A small class-conditioned image diffusion model, trained from scratch: 64-pixel images.
Rows from block 7 of a small class-conditioned image diffusion model, named by matrix and row number. Rows with one number belong to one neuron. Each number is 128 + 32 x the weight over its row's rms, rounded and kept within 0 to 255. All counts start at 0. Numbers have three digits each.
After each neuron's rows are labels from the 100 images, of 14848 (inputs lightly noised), where the neuron reaches its highest value: "strongest on" is what is common among them. Only what is clearly more common there than usual is listed. The data: stained colorectal tissue patches (NCT-CRC-HE-100K). In brackets: how many of the 100, against the usual share in percent.
# fc1: MLP up (model.blocks.7.mlp.fc1.weight, 768x256), inputs 0-85
# fc2: MLP down (model.blocks.7.mlp.fc2.weight, 256x768, transposed), outputs 0-85

fc1.553:180131103068121163134157092131129150116141117155163139126173100115133173142182145148157173052139074098132156113186111117144092160132113101150201105132140171150145131133090135151118160138099114140121105149143117076132172214101143099097143126113111086097114132
fc2.553:064102149058096111124103170134117137125117180070079143125183107086142153140178111138109157220108135099105180121115137177143102094109138098108203127148099103163120117115132140155093155121083096127138091159108139179109131129133154175131163137121145119160137120
strongest on: tissue: smooth muscle (42 vs 13.3)

fc1.133:100122119152106155132074136060055130095124077107101146113109133173121137171146135142144119171107129141150162117137212123099081115091103086129100156178073144145132147076130090098125086141146111128133201108176161085158162129167106149156145113197117146104140099
fc2.133:117122125112081128193136160062082064191085130127104088109163119168144133127143124182122089087098141167125167134109052154153087156132119086112130099101161176157086162104177187153090104178154155165116179147064138134181116136098132132177119092159126156122156176
strongest on: tissue: cancer-associated stroma (31 vs 10.7)

fc1.681:197111106125074092104058139124169074163099097149127092109124084114115125077086099142084097113098127101094083083050117114110147114081138135055138134116112045138163089095167109136116148102146111193123133085103116112092079132066133134124128075084122095072152093
fc2.681:099096117103108078135162084117124129123124170154128141148152155083103098108085145108088111167087150097137144141153039141136195135144119112107143101112116151150145126138127078080117095142105172207170123124171102102117124091109153160094185065073167127142104087
strongest on: tissue: adipose tissue (39 vs 10.3)

fc1.742:129139180155095027137175159143162156073074188152133115115116138157086087117128128077074143103143190182115151075132070139153153183113083107046133111115122138155166086131141109095134080090156123143119154138146116112070135140103168099052123124198184055149102134
fc2.742:084155167188127167158111079123140144165055061127093179111094158157113127090087108048147148125153167179141146152123176122119168082146103108183172101168137140134071136124136132144137097072140118127168172156101079159105125132167142136129104118165120177122156132
strongest on: tissue: debris (38 vs 11.2)

fc1.38:112094110092099117126080128115154137166177107119125117073110126128126110096097110127082096126099138166107080093121120137087130128140178101125122076113129117126144084100012083131147102110143111117125129062157136126119111089122116134153101101097102125131122117
fc2.38:121116162138150126144153112140150129136100167166108122116159114100130091095127172094121134180099171140102127097152139133061114114124134190098122133147099103148102121120147149147156084115136154142173146097110135159118123150125135028088128218139148106146151135
strongest on: tissue: smooth muscle (77 vs 13.3)

fc1.703:114142116113117075122161169156145176069158121161165116140118101150156074145160169168103138074130178122112089115131098176212148096114137091108131179118177152087130100169136166079151061098148110139131184109137190156148107149102136078117132077182137093187146149
fc2.703:082180128142128147183160124133138131148181157145108096124162130147102116132125104165140135171132125072152108092126131109152158210136125117113164071142098095064137133144098049127163084136099117134187170142144159103153151128154145133114101166175184148069088145
strongest on: tissue: debris (45 vs 11.2); tissue: smooth muscle (35 vs 13.3)

fc1.93:124155124223155144124122208086154151079134111135039147079111069195121161180171120078044077134136084112164193130072115144105139116109080093147166125160072143141107122111140109168104154173127153147182157171093112092120143121142105100097101121141192130198127125
fc2.93:138143089205146076163097106131123147187064122105121107063101189148160139116193150121201117105105089136127142117140100096127175193139115109102180133142118085146076137113164117137095181143104135119059162111165078085122065145132162162116117112147113157128125114
strongest on: tissue: lymphocytes (70 vs 11.2)

fc1.670:161105130134113094139138174128168092094124085093156112109171136097115134116108070118087130063127103120099147112143121095137130137122158117121122082120153097144103121100255113121111104098146107097185119094115116082152108191148146067233106105107145115096114108
fc2.670:093113093093144127159181129125128105158139134119125154073135134086117133135070163129120079125140109136117148167138109119189141163081178143116157142080150124148091130140086104110090141133156156170088105140128120121124163028151176167057179062094182171117185149
strongest on: tissue: adipose tissue (47 vs 10.3)

fc1.230:174137192077117206101145160139121138143173086151102103126169093082138152147151152154140124136149134071143140133107184125114141140134127206152092162155094096088121164128197080143067135121096066111128145074156193090130153148103169133079071124126096144115166111
fc2.230:170131123053127047131123124091094093189145178098117145091172104137093181158137101172105078124165162100117083111180043123150149116166123134160141130063179112150122145141220155160108138150072173113117091124155161114132169122137163171113178139151121157103111124
strongest on: tissue: cancer-associated stroma (43 vs 10.7)

fc1.61:115075146097121077156068104111078137094144127135119094080131159169182146136107086153165107142116196105140147152132099138169140159134142094070136117118138086117171145144147143132137080152124111110072096163172088111154108110153179188096111118122150145163154152
fc2.61:186070153099154138135177160098109157154117087070147117098198064150043163153097180127070129121117169131144127093109176094176109087095169131149094111174147146144090140182135130134154099071138107084166135170097097169166102139164148067134101151132105173150124123
strongest on: tissue: lymphocytes (78 vs 11.2)

fc1.120:060070091131179087201177148150111152111161164127135135151073151104063164207103124153136133081088114178122127104134107121217137135154147087115106118118150117146093140116145137083119090105107119092189112156107164114166146240158122061119101136133137142137101171
fc2.120:167122136125132085039067117109122145111162157053154165174115106147081108125095123108137115119128125167099106139103167075182120161133119105070137147114116140082137093154153133044104119102166157138094115089053111123167069118104118188140160114138156147126157109
strongest on: tissue: lymphocytes (90 vs 11.2)

fc1.526:111149166105105138155150146131121204150108098094077173152115139127139135135123136166147067124110106061164123164086165118051079102140128110229125079145157095181129092153125111126119070163192098111168140123158171118098087126101119103127123075145114171095143104
fc2.526:085098091131110142107167141135078170103117134136076212087154104142157107153125096150164143170161173160087151128075176153103198108122078081145207046105134137120134108088137122075109147089116155113122106142142121153128113091124148090124137143170109090095208160
strongest on: tissue: debris (44 vs 11.2)

fc1.151:077156102135109094154076095136101116122183121150088184105143098102185123152110132164122122134104134111157094172134072112134072128098152195092115141103125193082137176092113145198214163128101135127062142121134099106133099130215108077129119146087177075114199157
fc2.151:104157127139157092136159130097182083172153124153055110124091154193218128166129094096096104071138098133137109128117129150180164165130160141156111143101161117078158163194123186132150140124097121149106140112107136112130147108157093108123102110153145131122184090
strongest on: tissue: lymphocytes (87 vs 11.2)

fc1.351:165095160078167177156113175117066132088135157156088109160115116131120120134104106205151117153087126102146087128097061101169129153151047160120084166157082131095149154153144165142137153123142100146103160140127130220117157133141102068119125174142099144118088075
fc2.351:146091137130191088136131137182130145132098134124140100142149157062097111119155155142103160156116103152111079120165125128164129082108115116076122113135094103151149156139177157075141071082113117091131087112137108058141136062085058134121141100117179126045195195
strongest on: tissue: debris (36 vs 11.2); tissue: smooth muscle (31 vs 13.3)

fc1.112:161152135145144146130146116121155114129174182159168171123164111139227120118138129150129119151132179102129145112133135122126103176126100081176156090149102143140130140127060113105124137153104113116130125175147146173119092094122109116096113105146147141113145071
fc2.112:085139095125102095126141111137130120071100085081158147104131103134097122141149164120121158128141138114162126173107115134138114150125109094095122130097158130146129179150244108144140128143103142097101043157096136110129143068131094123147163136149107175170129101
strongest on: tissue: debris (49 vs 11.2); tissue: lymphocytes (28 vs 11.2)

fc1.418:095104072140092131082072177086062189062097067157101090117098109099166161127162123156074177146148107097135099141093157156091156051084090138137129173139145169140156122097178173126183107108088136078170089167102051155080086171112195133181109167147120119124090142
fc2.418:169080121113108103098119199080081123162125110157126091088089076116142113099129173174103146153110115120097119164095145152141177151137136198129138152155084131143043103118190109076152156097075131111133164103115142077114085187146113140104110083144189162150110103
strongest on: tissue: adipose tissue (29 vs 10.3)

fc1.558:147144124156118105199115112152180122203196148151073078135123161156167196129166075127063157133155069151154121117112105159159116127135120122128107097103128069093122110117105135137096088121122153154116067157183078091155148138134129121128146093147094123141161079
fc2.558:169099178128161164068113138142156136129152147128140125120114106098146135201108172124124092190118118149082102158166130151115128103137165125119175137135090074183129120101101148112114099088100174090113176100120177161157082037113073133092101190195148117129120160
strongest on: tissue: smooth muscle (44 vs 13.3)

fc1.18:096140134102076109041174130060147142177121034130162163152160103124144174088153150153114117152079145136088141140172155123116132133171133116100125118116100167114119109171189078111085132144160056151155139152094065116140123127097151059104140130147121092129139113
fc2.18:090204104119090132137160095089120139093153116117154105111136085163130165105108136137125106092113166159130166126123080108207144134133170144148082133103170170153112122124094175112102099149157180176101104118114113151142085119147161120221185073146178171153101190
strongest on: tissue: normal colon mucosa (44 vs 8.8)

fc1.180:181163129078103129151126082135107125170156142123129120141163125130181110106102202145106128101095120098090182107105087073164122147182157098156125096175120173140146121154108089138052144155113122145126170101164119074136166143118124049145153132136093144154095124
fc2.180:181151094114080070145158091126044150152123128125109169156138159142152114148103121108128126156064153115142149111151179116174115149120131138130117146098141126094098106147186088134127101171109162201127105106155098132065169123070159156036169119161108120145141111
strongest on: tissue: adipose tissue (32 vs 10.3)

fc1.343:139190114097147184161122105114155077127142142162147188199130124149143172154094143108140126115131169128124193142154125121081087097181120196115100115141130144122126181180173054140069115169128125069154097140127123143153096123171114148095113148114118187136171100
fc2.343:073131144122087117179126125129084059104165097153077174095180143062067127168163152117087107153090102155205141146128108125163210144148095162095069132135194105057155178152102071116144138137088141146174132109107162135093139102203169127082166140103149134183139086
strongest on: tissue: debris (43 vs 11.2)

fc1.639:082084159114119096142147145120161114117169181097143115143136158113089136150121118106113062098078187165091080077160092152104102135105158087160134122121116128115115122156114117077145156127156148109117105094173148136145124142181095104121095146140129108144048101
fc2.639:067114205123091131175105056152100130105133125124097118161146162112099094049131104131161134115132144100144106139151128154157159094140124163151131063168122099188093125190125154168086095064123112128110095109162128154149175144182161119087121153113094134101119153
strongest on: tissue: smooth muscle (48 vs 13.3)

fc1.33:097115126140104102125104117133085084120157136195158108149090147085089101155183104160120131121185126128139147114110101173170106125129052159109134119047088090137095154129101111082180124170162163108121126173174121184155099117149111157077092091107105107159105206
fc2.33:082167154117145118104106185124162159158094083173134164105172106151086146117079172110102093142125107124111091093116133160119153125133131143102115186071086146066105131157118094125066139091097100121177116107147147157162083104146113179116077127084109123136100112
strongest on: tissue: lymphocytes (72 vs 11.2)

fc1.693:132146140152151107124081105131132120177102136135117101135083127141139139138153068129153131092165186152135152067111140139148206135137044155139147182126081142143114101057165152126130082133117135143149082124079184067094140145082176144121119102176086179101156062
fc2.693:076086207149105126100094112155207159134127127149149082126134133100134120121133127102092108137109096128069174062172103146187059200148123100153129158139072109155120113171098065135101123090130143133081146152091129058106100130105085134130163112171071104129196136
strongest on: tissue: cancer-associated stroma (27 vs 10.7)

fc1.337:124121122113142094153136093105105121135156132138112066156080120108122185139107125115118106139168115143124093115116098166155084103141122170132132109106121116094146137100178139055100131135159124140167140112147124125159120175133135074076182189098133131192150125
fc2.337:169147156098103167093126162080114080152109109063099123172084128124111127122178159140149122102191111123104091132166131098106093129105086125163116126142118099125142148130137100128152137149131162123160181146148116148120143142150126159191084121127125163121121086
strongest on: tissue: adipose tissue (50 vs 10.3)

fc1.463:150117061090127118192140131147136130204116109126117099158091101131095108119126117189100131126097097109136159157147091146101160097156117108134120146077091025135136112106131060135117156128222120111108158121156102086128093123119130109098161151186189111112107118
fc2.463:105136121149090121135135091165097123100099102136085168142153076133150129118132129076160160094074161117101099116119119107131119101145227133151119185085111131080110116102114051121158104143082114152063136145093109173166098119120152127093133161033198130178127187
strongest on: tissue: normal colon mucosa (32 vs 8.8)

fc1.161:125187113111173208120073095121120154109158175108121161177165124110113168096106169105120076158118116123127115079084068097123070133116106126117082125123147077097164079203154112129084206111098129127125102155104160126150127118066110146075132101127184136144133157
fc2.161:153147116099157112096180174150116099150188152158118127127177155117157158122108133081139128113122111117168126164146142157137078075156127115104081113108138079106094115187170130133066164145076150126095145092147156151183077127160160156096153163160065140123137128
strongest on: tissue: smooth muscle (38 vs 13.3); tissue: debris (29 vs 11.2)

fc1.20:137165130109075163139092124135139136156146129139053151080132151136168120080132143113121151107113119054106134109148134141123147106140136123127120154160113113170171122132185084114145094093152124147166108076161093086094109116093069113129111150106093171143160122
fc2.20:137167102093079086170164079158070169117143119077138097074134192129144111109140178127125159142104156090137108165083146086178133133093142108140143133096129091183110129126124121112129100061164104227044146099143046116133102108176146134168152104137121136142128147
strongest on: tissue: normal colon mucosa (77 vs 8.8)

fc1.746:116117031129074134130091082131094180093185130163112138163142130123094096128086109072055107158132097126132150189120120089078111156175101126102120073117100114034096167135116101111199146159098087114110115149152137078107138120174110087125163163071126116094173171
fc2.746:119183180097112110147134106125128097143106115120108102153152111105086124153113130155049178109102127083162071163107153147200139154154129184151088088145143149172163196127130146110085114171110153121089189161149093169100164123158143157102148117109089149112119082
strongest on: tissue: lymphocytes (47 vs 11.2)

fc1.594:119176118071140131133148055144132089126092181081142104127128099107161163077074123109117093084090108148125110084140093099145091093109159093097110074152166128123130134174155126117108105144138078120096115116062127115129114099099124100162140134100108099084184089
fc2.594:093091138067065103129130134102078154189121148181126130125131095141083142012108114196153200113183135171143083122083091135106159103127136112097105105082138129137109163153189135067180120127168139167069100089137046135162072153167217163086090106107104135138096123
strongest on: tissue: adipose tissue (50 vs 10.3)

fc1.89:133174103120196134121156112165177155179158191142120186146192116102113142174113134115117074102153150125146116119105117164140099136150145149119153111089167079127100153165140135132138106149121129131118064155124163143158145096157079138070121153123145168127142134
fc2.89:112163135149158103166103101142175158105131071142152088137179139090153135144112175111121088149176108101135094145164150138104091115129114120120158135167114107145181139155106126155146116155122148079160072142146164160137105154133084117180107132152133110140108135
strongest on: tissue: adipose tissue (28 vs 10.3)