A small class-conditioned image diffusion model, trained from scratch: 19.0 epochs.
Rows from block 9, named by matrix and row number. Rows with one number belong to one attention dimension. Each number is 128 + 32 x the weight over its row's rms, rounded and kept within 0 to 255. All counts start at 0. Numbers have three digits each. After the name is the row's rms in percent of the matrix's.
# v: attention value (model.blocks.9.attn.v.weight, 256x256), inputs 52-103
# proj: attention output (model.blocks.9.attn.proj.weight, 256x256, transposed), outputs 52-103
v.188 116:149141140148061127120118139162136132149137125124191146110137140082130115139162102155122163138140100158094094115138163091140112131114139130131110134126135123
proj.188 118:152123125106220103188164116121133149115090138143120092173136060138114145169132148133140148121126158131122124098090140149115168172103189124125082112156151054
v.189 102:118115096112125092105184082125140157115125192130116163126052127144109151137099126135155152082146142102097122106132193116115128212120151054036120117152147073
proj.189 098:109187132121199118154162125160098125097101147165121102155099227136151114158116085093087136110057147122173199148121120153126118123118122119130136110113140182
v.190 123:092192064086172177137186113092146151153152132152160125124103043120142198112101112158088106097187074179118116100148117124123123182103170090112098123099103097
proj.190 124:191138173133113112131141121131128191192128161135144105111127137140144123035177097124125116122104110100138187053071090097145098165077092183120146089146128190
v.191 097:189074116189196094146116160147146137145098080090144164132171119109114069150115097096150136108093129037120119165154146155107091101110150133117150154154085141
proj.191 092:126071169136029136105051130083136100131162169149137120101144103137096064130152074136116106143151145149100109172111186145091172122130113083101119157047074151
v.192 132:115144106125163126188098158106080172158138117127143096114108144090140149116137192084176132150115152125115129107154073158128132136220096167056123192138116116
proj.192 126:134114113172021116168104126139146129150069133096162147144117003195104127141104109103184093098121158192158075072168099125121109156100115109098173141089073152
v.193 121:110121086082125140172138123100132101126159094122157103122070162109133131137088127157181196091094143106179113087103136189154169139086129112114093085163132131
proj.193 126:175114080108068137090125119147129146202102142131083132107167050100127091128140154161136105102131119147140110098158131167157134099212163138142081122126140103
v.194 098:179121158127075112052099090103076141135110061086111178157140154150156109149076095152124172143096127149135077171103133078118079080073130151145178152097050133
proj.194 098:148125127106131101047106088130129192164151112137129126134148100115091167088177099121149109098130177103131176111113180123111143117144108142105135149166213128
v.195 124:087080099112136125148092108142159154114135046137181182130119168143148123121169106187119114167114133071144144215079110149075111086156155153189076133202133130
proj.195 129:130147079166148167176151146169081178116118148134145151142153103076149192121142130133136131113144118111146184197146094135181095114159105091101109124125155110
v.196 092:101063130111106104170116090179143118121151136139138172155128181082136149126174132140148099140157109132110112092127139115092127096075162126139098168153144090
proj.196 090:182151161130148091177155179155113116136165138139155133135149139110159211126088110188090156143146141122124084161097106066150104132094129135133164141147113106
v.197 118:171119093148145154148077150120128123093111141086108155156127148085110085080098087137124099132122101052122132149096089127113170178177110166147177109226117180
proj.197 121:136135053163092141164154137168109179085136132161085186118159060166096124095157201160091127132107111160107132160111124131096117172104124096177090145158129089
v.198 101:156105148104052096117197145105143130136119168199075147115146112114122144122170143156162137124099196170126114145117128114097138108087151087097130134076180063
proj.198 104:101128165095140181098112118089116133127133151124163075143151167227138118134092044085142082116121122116130177137119134133141152141180158138086109102160167148
v.199 107:136175078113077113134083138041157095174115128132126129176173116106127129113110176074110143111143089096150115131123089174112148169138156135060110153152146137
proj.199 099:130182059177154112150116162120127165074106103129143119114136087185140140166103154134178096122099155184142119119178073143098113153148155151096091098127108097
v.200 117:130120138103078133110086134088115122163128155108141109137168151147135175121132144107120175154136115115121163071175089140122092085206090114089133115102153111
proj.200 108:080150115137114095099103119112090128071107107096108157109124116136135156141091150105074074138122102122155062057127108136124164120074088132141145112086103089
v.201 114:083111090126096114153127100125185130051171101151143125150060140123158063103210087149176135101101119067118169174106100142136171138102125177154146114197069149
proj.201 121:137072051163131236167148130179119119150146161157090159109181091123111071135103159162120163139119133125141123170134113143140059124157127072141073190098157088
v.202 125:134138099146151123096153066132101155149126119158097123114047066156129200172155115161127093122140162149142113110101118101171131195104157125118119153108116095
proj.202 129:149208108137227111169137159106151102128071156145160079187179154154148136122131060092159141109133174152143135141125187144106178155152158097120137117130141142
v.203 111:109134161147097081091172110175134126126142156135128157130186115111116154137142127158085124148102157167145123094130123118142087137130164058096080155082122085
proj.203 116:113168193130185143080083136086135139141157165113202057130151179090172149113190114132160163153161151111112129080093125094156123148133118141121141088112134168
v.204 142:071090162097117125132136133129121124138141135142102079157171146149133090118166179091161115125102168107152173091196157137061121072118101120147149105094152132
proj.204 143:113073196083141110144111138173101142147191137101113146143091137067124112158083104122104103159142125119114097071084141121171154080130138155120156158119142112
v.205 106:065126078147170096168147144156100117128168074110164121200110179113085089152085179108119137123131142093131122104101201138093156127112200194094118135123119163
proj.205 116:135144100112050069143078177188172172171138113111119149116073117136118089091146187171161134104130123203103123075166118106130090129164144125141145153139151062
v.206 115:095136168118146099166074129187138124141145135168113091165102173097090102114214126165172119117086149090134133171098176141154160149147161120165116101128125144
proj.206 126:178159153162131159161168150163108133124084211147114131134137154065169078105121077137088119137082123127146169136103113128151081126150113134139160087107115111
v.207 102:186114134123158160175161197140119113166130100105123125094130109093127108110089111094113144146107129129158129182202143143092123082146106079135128095115078132
proj.207 107:068107191098151086080078131117136182155125091109152133122071101060118102115116125092179069133134109146127141077174136120157130082162148159099122130165078139
v.208 111:163094068168093134071114055147102119111073074102201138121181101137178076165106037117078158096183160126163053102183070165171097083096134114165135114133061139
proj.208 107:150129108184243165113124130085114141139140115137122173100145130104123135121162123126134132136151131087109136130120155119118138075136097104098117152129179144
v.209 093:086163060130111090141088116088133151135114178182171103161113145084126136130177185128189139130152109123111156155135107154145144229144196129085073113096140095
proj.209 095:116114126135115206131180124099060109125080201125134130120144109145135123186158170128139094111146122165161157131104113158136076166150112100131154119107146165
v.210 099:105125139158087148132126089187139117115150097167122113136157144152149125201079085151105137124093130134133139125128161117138093228090169087115141095085067094
proj.210 091:122183151117179145050162154150143117136141122117165133126111197139122056153101099087121102110151119127118163119177093133120150115157151132136151115128203117
v.211 102:056166155151157103165129146116153108086135110130174061113133090166116111137133153124139141148099137128142120176108122160180152160104194171138097165099083154
proj.211 101:174162114154173097147187152161118086160103208117125098121092144102135129140125164212167127090161162160125111093138071126117048156097147191125133136079134146
v.212 104:137116158197154152138119118124110141111116089101156129159124113179134082085174101108126097119198105097158137153099073118137129135152119162194139092216075146
proj.212 106:140089105165144154162153109107124130121153165135075152114175095113137134123126127129160164168176098091113195195084143170092083167107106047116105141145104076
v.213 121:100131165153171131100170166156156101157127145128140142112131055115106092148155141111122137077127190167141106098153188106125147106075131118115196141091140126
proj.213 114:140123151126136104138118189106177046119224121120127071113108201093170086147098111118130166162189132146084116118123162093133147096153138133122140164095121167
v.214 101:175108101157158169157113163126162077091147126121137142069165107146179052137170159146124138135133178111154148154102107162137137066054092166155135109151145162
proj.214 098:192110122097137172167154124107098132120116120127120084128123135120127145128170149133119143118154099124133149099086118127147105129159145112101099103155135116
v.215 120:149131164075132115107132108189073126105153067122165158129178140138147143121194103126145149145159143155130154108127175100180075020053123067148118118124111085
proj.215 127:151097212094161130085099090147124119153140117141149073136159128024120129156154052122073157140145094055163150152111144117139176105135137138116169094140153128
v.216 110:130100135136159127110104117149076135124118119109120159112151140164142087156120076111124130114159129146106120098123162143125093124152130068127099120120122161
proj.216 107:091135128139185062141181104137133132098148057096107160144116143110064160127086192095168096149136100119075088102125124123165163129121082158179123117168129116
v.217 095:131141148093143186122140101187126120113148134143171189105153152107166136127162190163105095148184117206126135181129155126095111115106150129166073106094085155
proj.217 103:099151152121100098112088178138089145127123095122120129144093124067132131091140095118146111161173155115103155196133211077114144101165122119156150164117147060
v.218 120:173110121111125100100112124126061191093086120084094143140174101117108118131169130158120084120191121073124089182081148156109102091196140156120142115134101100
proj.218 119:097088069121196162154123076138097180090164103133086140110110163104137169138111148094104141129112088060095158122103146135111136125076103072173115158181139112
v.219 101:123156099137136142078140103133067147088074121163073074151123103162097159161215109149167103122122151094085157155093151145155099130130131111141158097141058182
proj.219 101:085097132095149120103121102075100134072126106134111167152112158120139131091174136078132162116084085102141126028095116132123106192157113129143088133138099111
v.220 116:204112079126095107090131112079134190154149102106136097124125116130111119132115110134171187078151128103102143138153127151142097080118109135125126110172161168
proj.220 117:161112109137120161109081111128102141105142117138075179101129127105141162137166152117155097134144138129160155088116137134159137065123096138124086177118104089
v.221 116:113169109121113119064087122093110118143074184115126128144150149083132160176099120189100112106152151113124109132082157119162155146122135179117166103157191149
proj.221 112:133147066152155127148121153122120103089191120159137171097135199116133108155137131147083122144115133133097151189095105139049118143155116045117122153101096180
v.222 102:151141117096140152120086115133042176174083112158118081115177116140128129193133153129094096112140139136143113132088167149079070181125117146126109145084154070
proj.222 107:139194106133142073150101140146127169181087098102106096141123196123117166116153144079136108116097126106132141099115149110176143117148101172137112098141137206
v.223 097:176113111153123108110117131124142126130084142181100145170151111117164111141121124107050184155175126178120096123165104105161144111164149155089200111122127120
proj.223 105:097126116185157148113132121079157122072145159174198158071074166076107141160172120117125092125110139135118125097108131150076115157123114149079117133098152146
v.224 095:091155050106158129150121165104128090130148123112123091131113104142110060105100090086118124134117149179084162090124171141104187121120090117080120096138228153
proj.224 095:135094094145111145180157135074137087125104116175174071129066124059164101145197108132087138117133125092121144173152078116107072156057166129126092149123119129
v.225 094:078121124088056142120108136145072143083166100110141093152099151202142103065102151127158143114151136109133121136093113120145120116115118109119173099146116050
proj.225 085:098092162114171146096157187128098175090159139160173166159129085043167119118168137092126119122177117157083141127122099085115090143132172122136113165155202098
v.226 087:063122186140160149159093178100153123198156136156107162108095164111133153143067080149093120122102138154126185120159144156098118173119097134085120150122132156
proj.226 082:149136113170106105139113087152190153211164194136140097127113044116133124110196085157177097121164165077145123151157122106093146140096142173082130128074166132
v.227 079:082115166109108126113155134178121139109139116079156087142146103105151078123255098109166157138082143154109109086096170101195137116140154069072147093123139111
proj.227 084:029124110102191116146157130122121139109156108130143175143177105132122118151156136106120116144140054084147114141111120119128121124125100061153097161146095138
v.228 089:133166095068070139128120124136112146086141128103147133118143127156133126148014199081167122121105127095165129130142106078103125134083117136154131130127140084
proj.228 095:155112141070095142057183124103090124123122034160142158121098139151144153193168168137123176103126129154068130123108096070139123140116142135178118150173154134
v.229 074:152126128122053127136224120131153116198095201108133138129156145112110168125060073093237155130057100151109158099170098065123139138084140140079147149126105154
proj.229 070:118196118159173131094139140048121084153126225127102105092164099145146119112133079157210181119167094101131138170081148134169127172140128150107102126113079177
v.230 098:127173100171241090159132149122168154189085185093133099125090078111102139136175128137123071103092136124091163136111153097103173114124112145118063146070125236
proj.230 104:152058176095133094165068140099135129175127091096138096133113079229121099102155136144172135108175169145138111146142134104092156135105141114097101146136119107
v.231 084:104147082126211146174118132157172120103119125123129102101115099092137146131044163123116138115101115108132122188095162158124139150103121122140116112104117047
proj.231 090:148094152138136109115164160143074094089106076167115140113147126158107154146135165174145108104153131105097115172130099089070146129128128079150085166181168176
v.232 089:153144106160076108161185117124121116123123142158126155126147126153136080129130103076139153136132115177146189103123118101178073161101159184101151120135153209
proj.232 087:131154115165219166105136154082107078168137117123132087111137088083192102156164082115096156113111161103136147177148122083124129137136133154127159133143138117
v.233 074:120104132108131145152134121171115101122118162173130195126178111136169129158255149091175142124118106171153157173084097097147115068069109141153117123105139145
proj.233 085:121109154155185158145070149098135116182095143142119178139208106229124131124068155127096120140110145126133179148150184105162171134142124123108124141165073186
v.234 077:121134126098156146120078140164128140084153140098124140135083159162116141120076192117146141094129132086139132144153136125173154174106135104143115106102138103
proj.234 084:129119156082073101083144152159131187134162116183161157136106110137135156189171156106156120116180088169090189120140135113083157123196141084129143162155119102
v.235 092:076155160117244141188113139162120115131134070085119143104124069119162109077097131133069116156139115146126141208056094146108118136169130092168055141107168089
proj.235 084:123115080069190098115140139147126101132077074073134059125108176161110127069137155111128111098143120194150119102168053151122161139120116111124140140165116113
v.236 076:047151107111080112119104136130156173151105108112211071167159124052126098129133165170074157109157135103132132113081163142150103048140112156141134085110074113
proj.236 081:129087110102170174131163093138079131115173082095128174103188130190121117108195061123085145134134093043134083122115144147139177070051091099171161108102220097
v.237 064:144070117116019105106145127140172200094137150114121102178167127141111101162102204079150137135155078109122086098149125070162166135130135130170130138117000095
proj.237 065:135096158121170153151140121143128131153150118142120172103142142120060112193134165087157108095124099181116110138113159151153144113134113142136138115092113136
v.238 077:093149135148163118121093148130182133158112133135169125116107104006155163087197109152128099124123171143190103146132108171094173111177134108136105124148115094
proj.238 082:111106149088131188097126138181097165108113085127057174145189177255117148100149137124103165137090140096098126091110162109182151087165079075176111130161126075
v.239 093:107107114109255160113121163138122135151096147096089116120094090056166110111147113138077163146111128150126132148084186127114168180132094115117145059133246120
proj.239 095:079136094137106077176076121165192175159124116148220123152114171149124127067151109119145104141127092123127124155162121142051144133102125081125117125140066132
v.240 076:127100097122064111150137069164111142009163119114116149123154190100132115086136121166122133150154118143097164075074158121135132139120155144108064104100149133
proj.240 067:134147146150101196096148097121064124079105205185050099129126082135179135176160127156096121134066113091148140140129102107162087098132125157142138129115130121
v.241 076:134129176077133164128109201134101156118137132156108130119091073157156113080037173125138122100136132139179099173169117151116139211128090135131171143166042049
proj.241 078:109095167080215089107090168141142090108184083133090165154153208085102081173129148051180134094145112171097143108138174137108150128195154107151116148178199094
v.242 105:160097138137111131110139115133178138079117113125081139117152127121136126137226124121163155156109121115097153151152143112121135092086134129148121088164131231
proj.242 099:095175131151074138144111132129136143101097152101086094154106171127128136113059112102100104113084134122177128133174172151161176078156124162117129123105101085
v.243 087:122180107147131143110110164101185126253102138103139116128149083128129158129060124167067111107129088088182077114098115143091098126137158179159158118097123047
proj.243 081:145106169149165105132128149160154111187194115100133160086191096094105099104149132162145104121197162126096096182081089111116112128133130141125118122112090189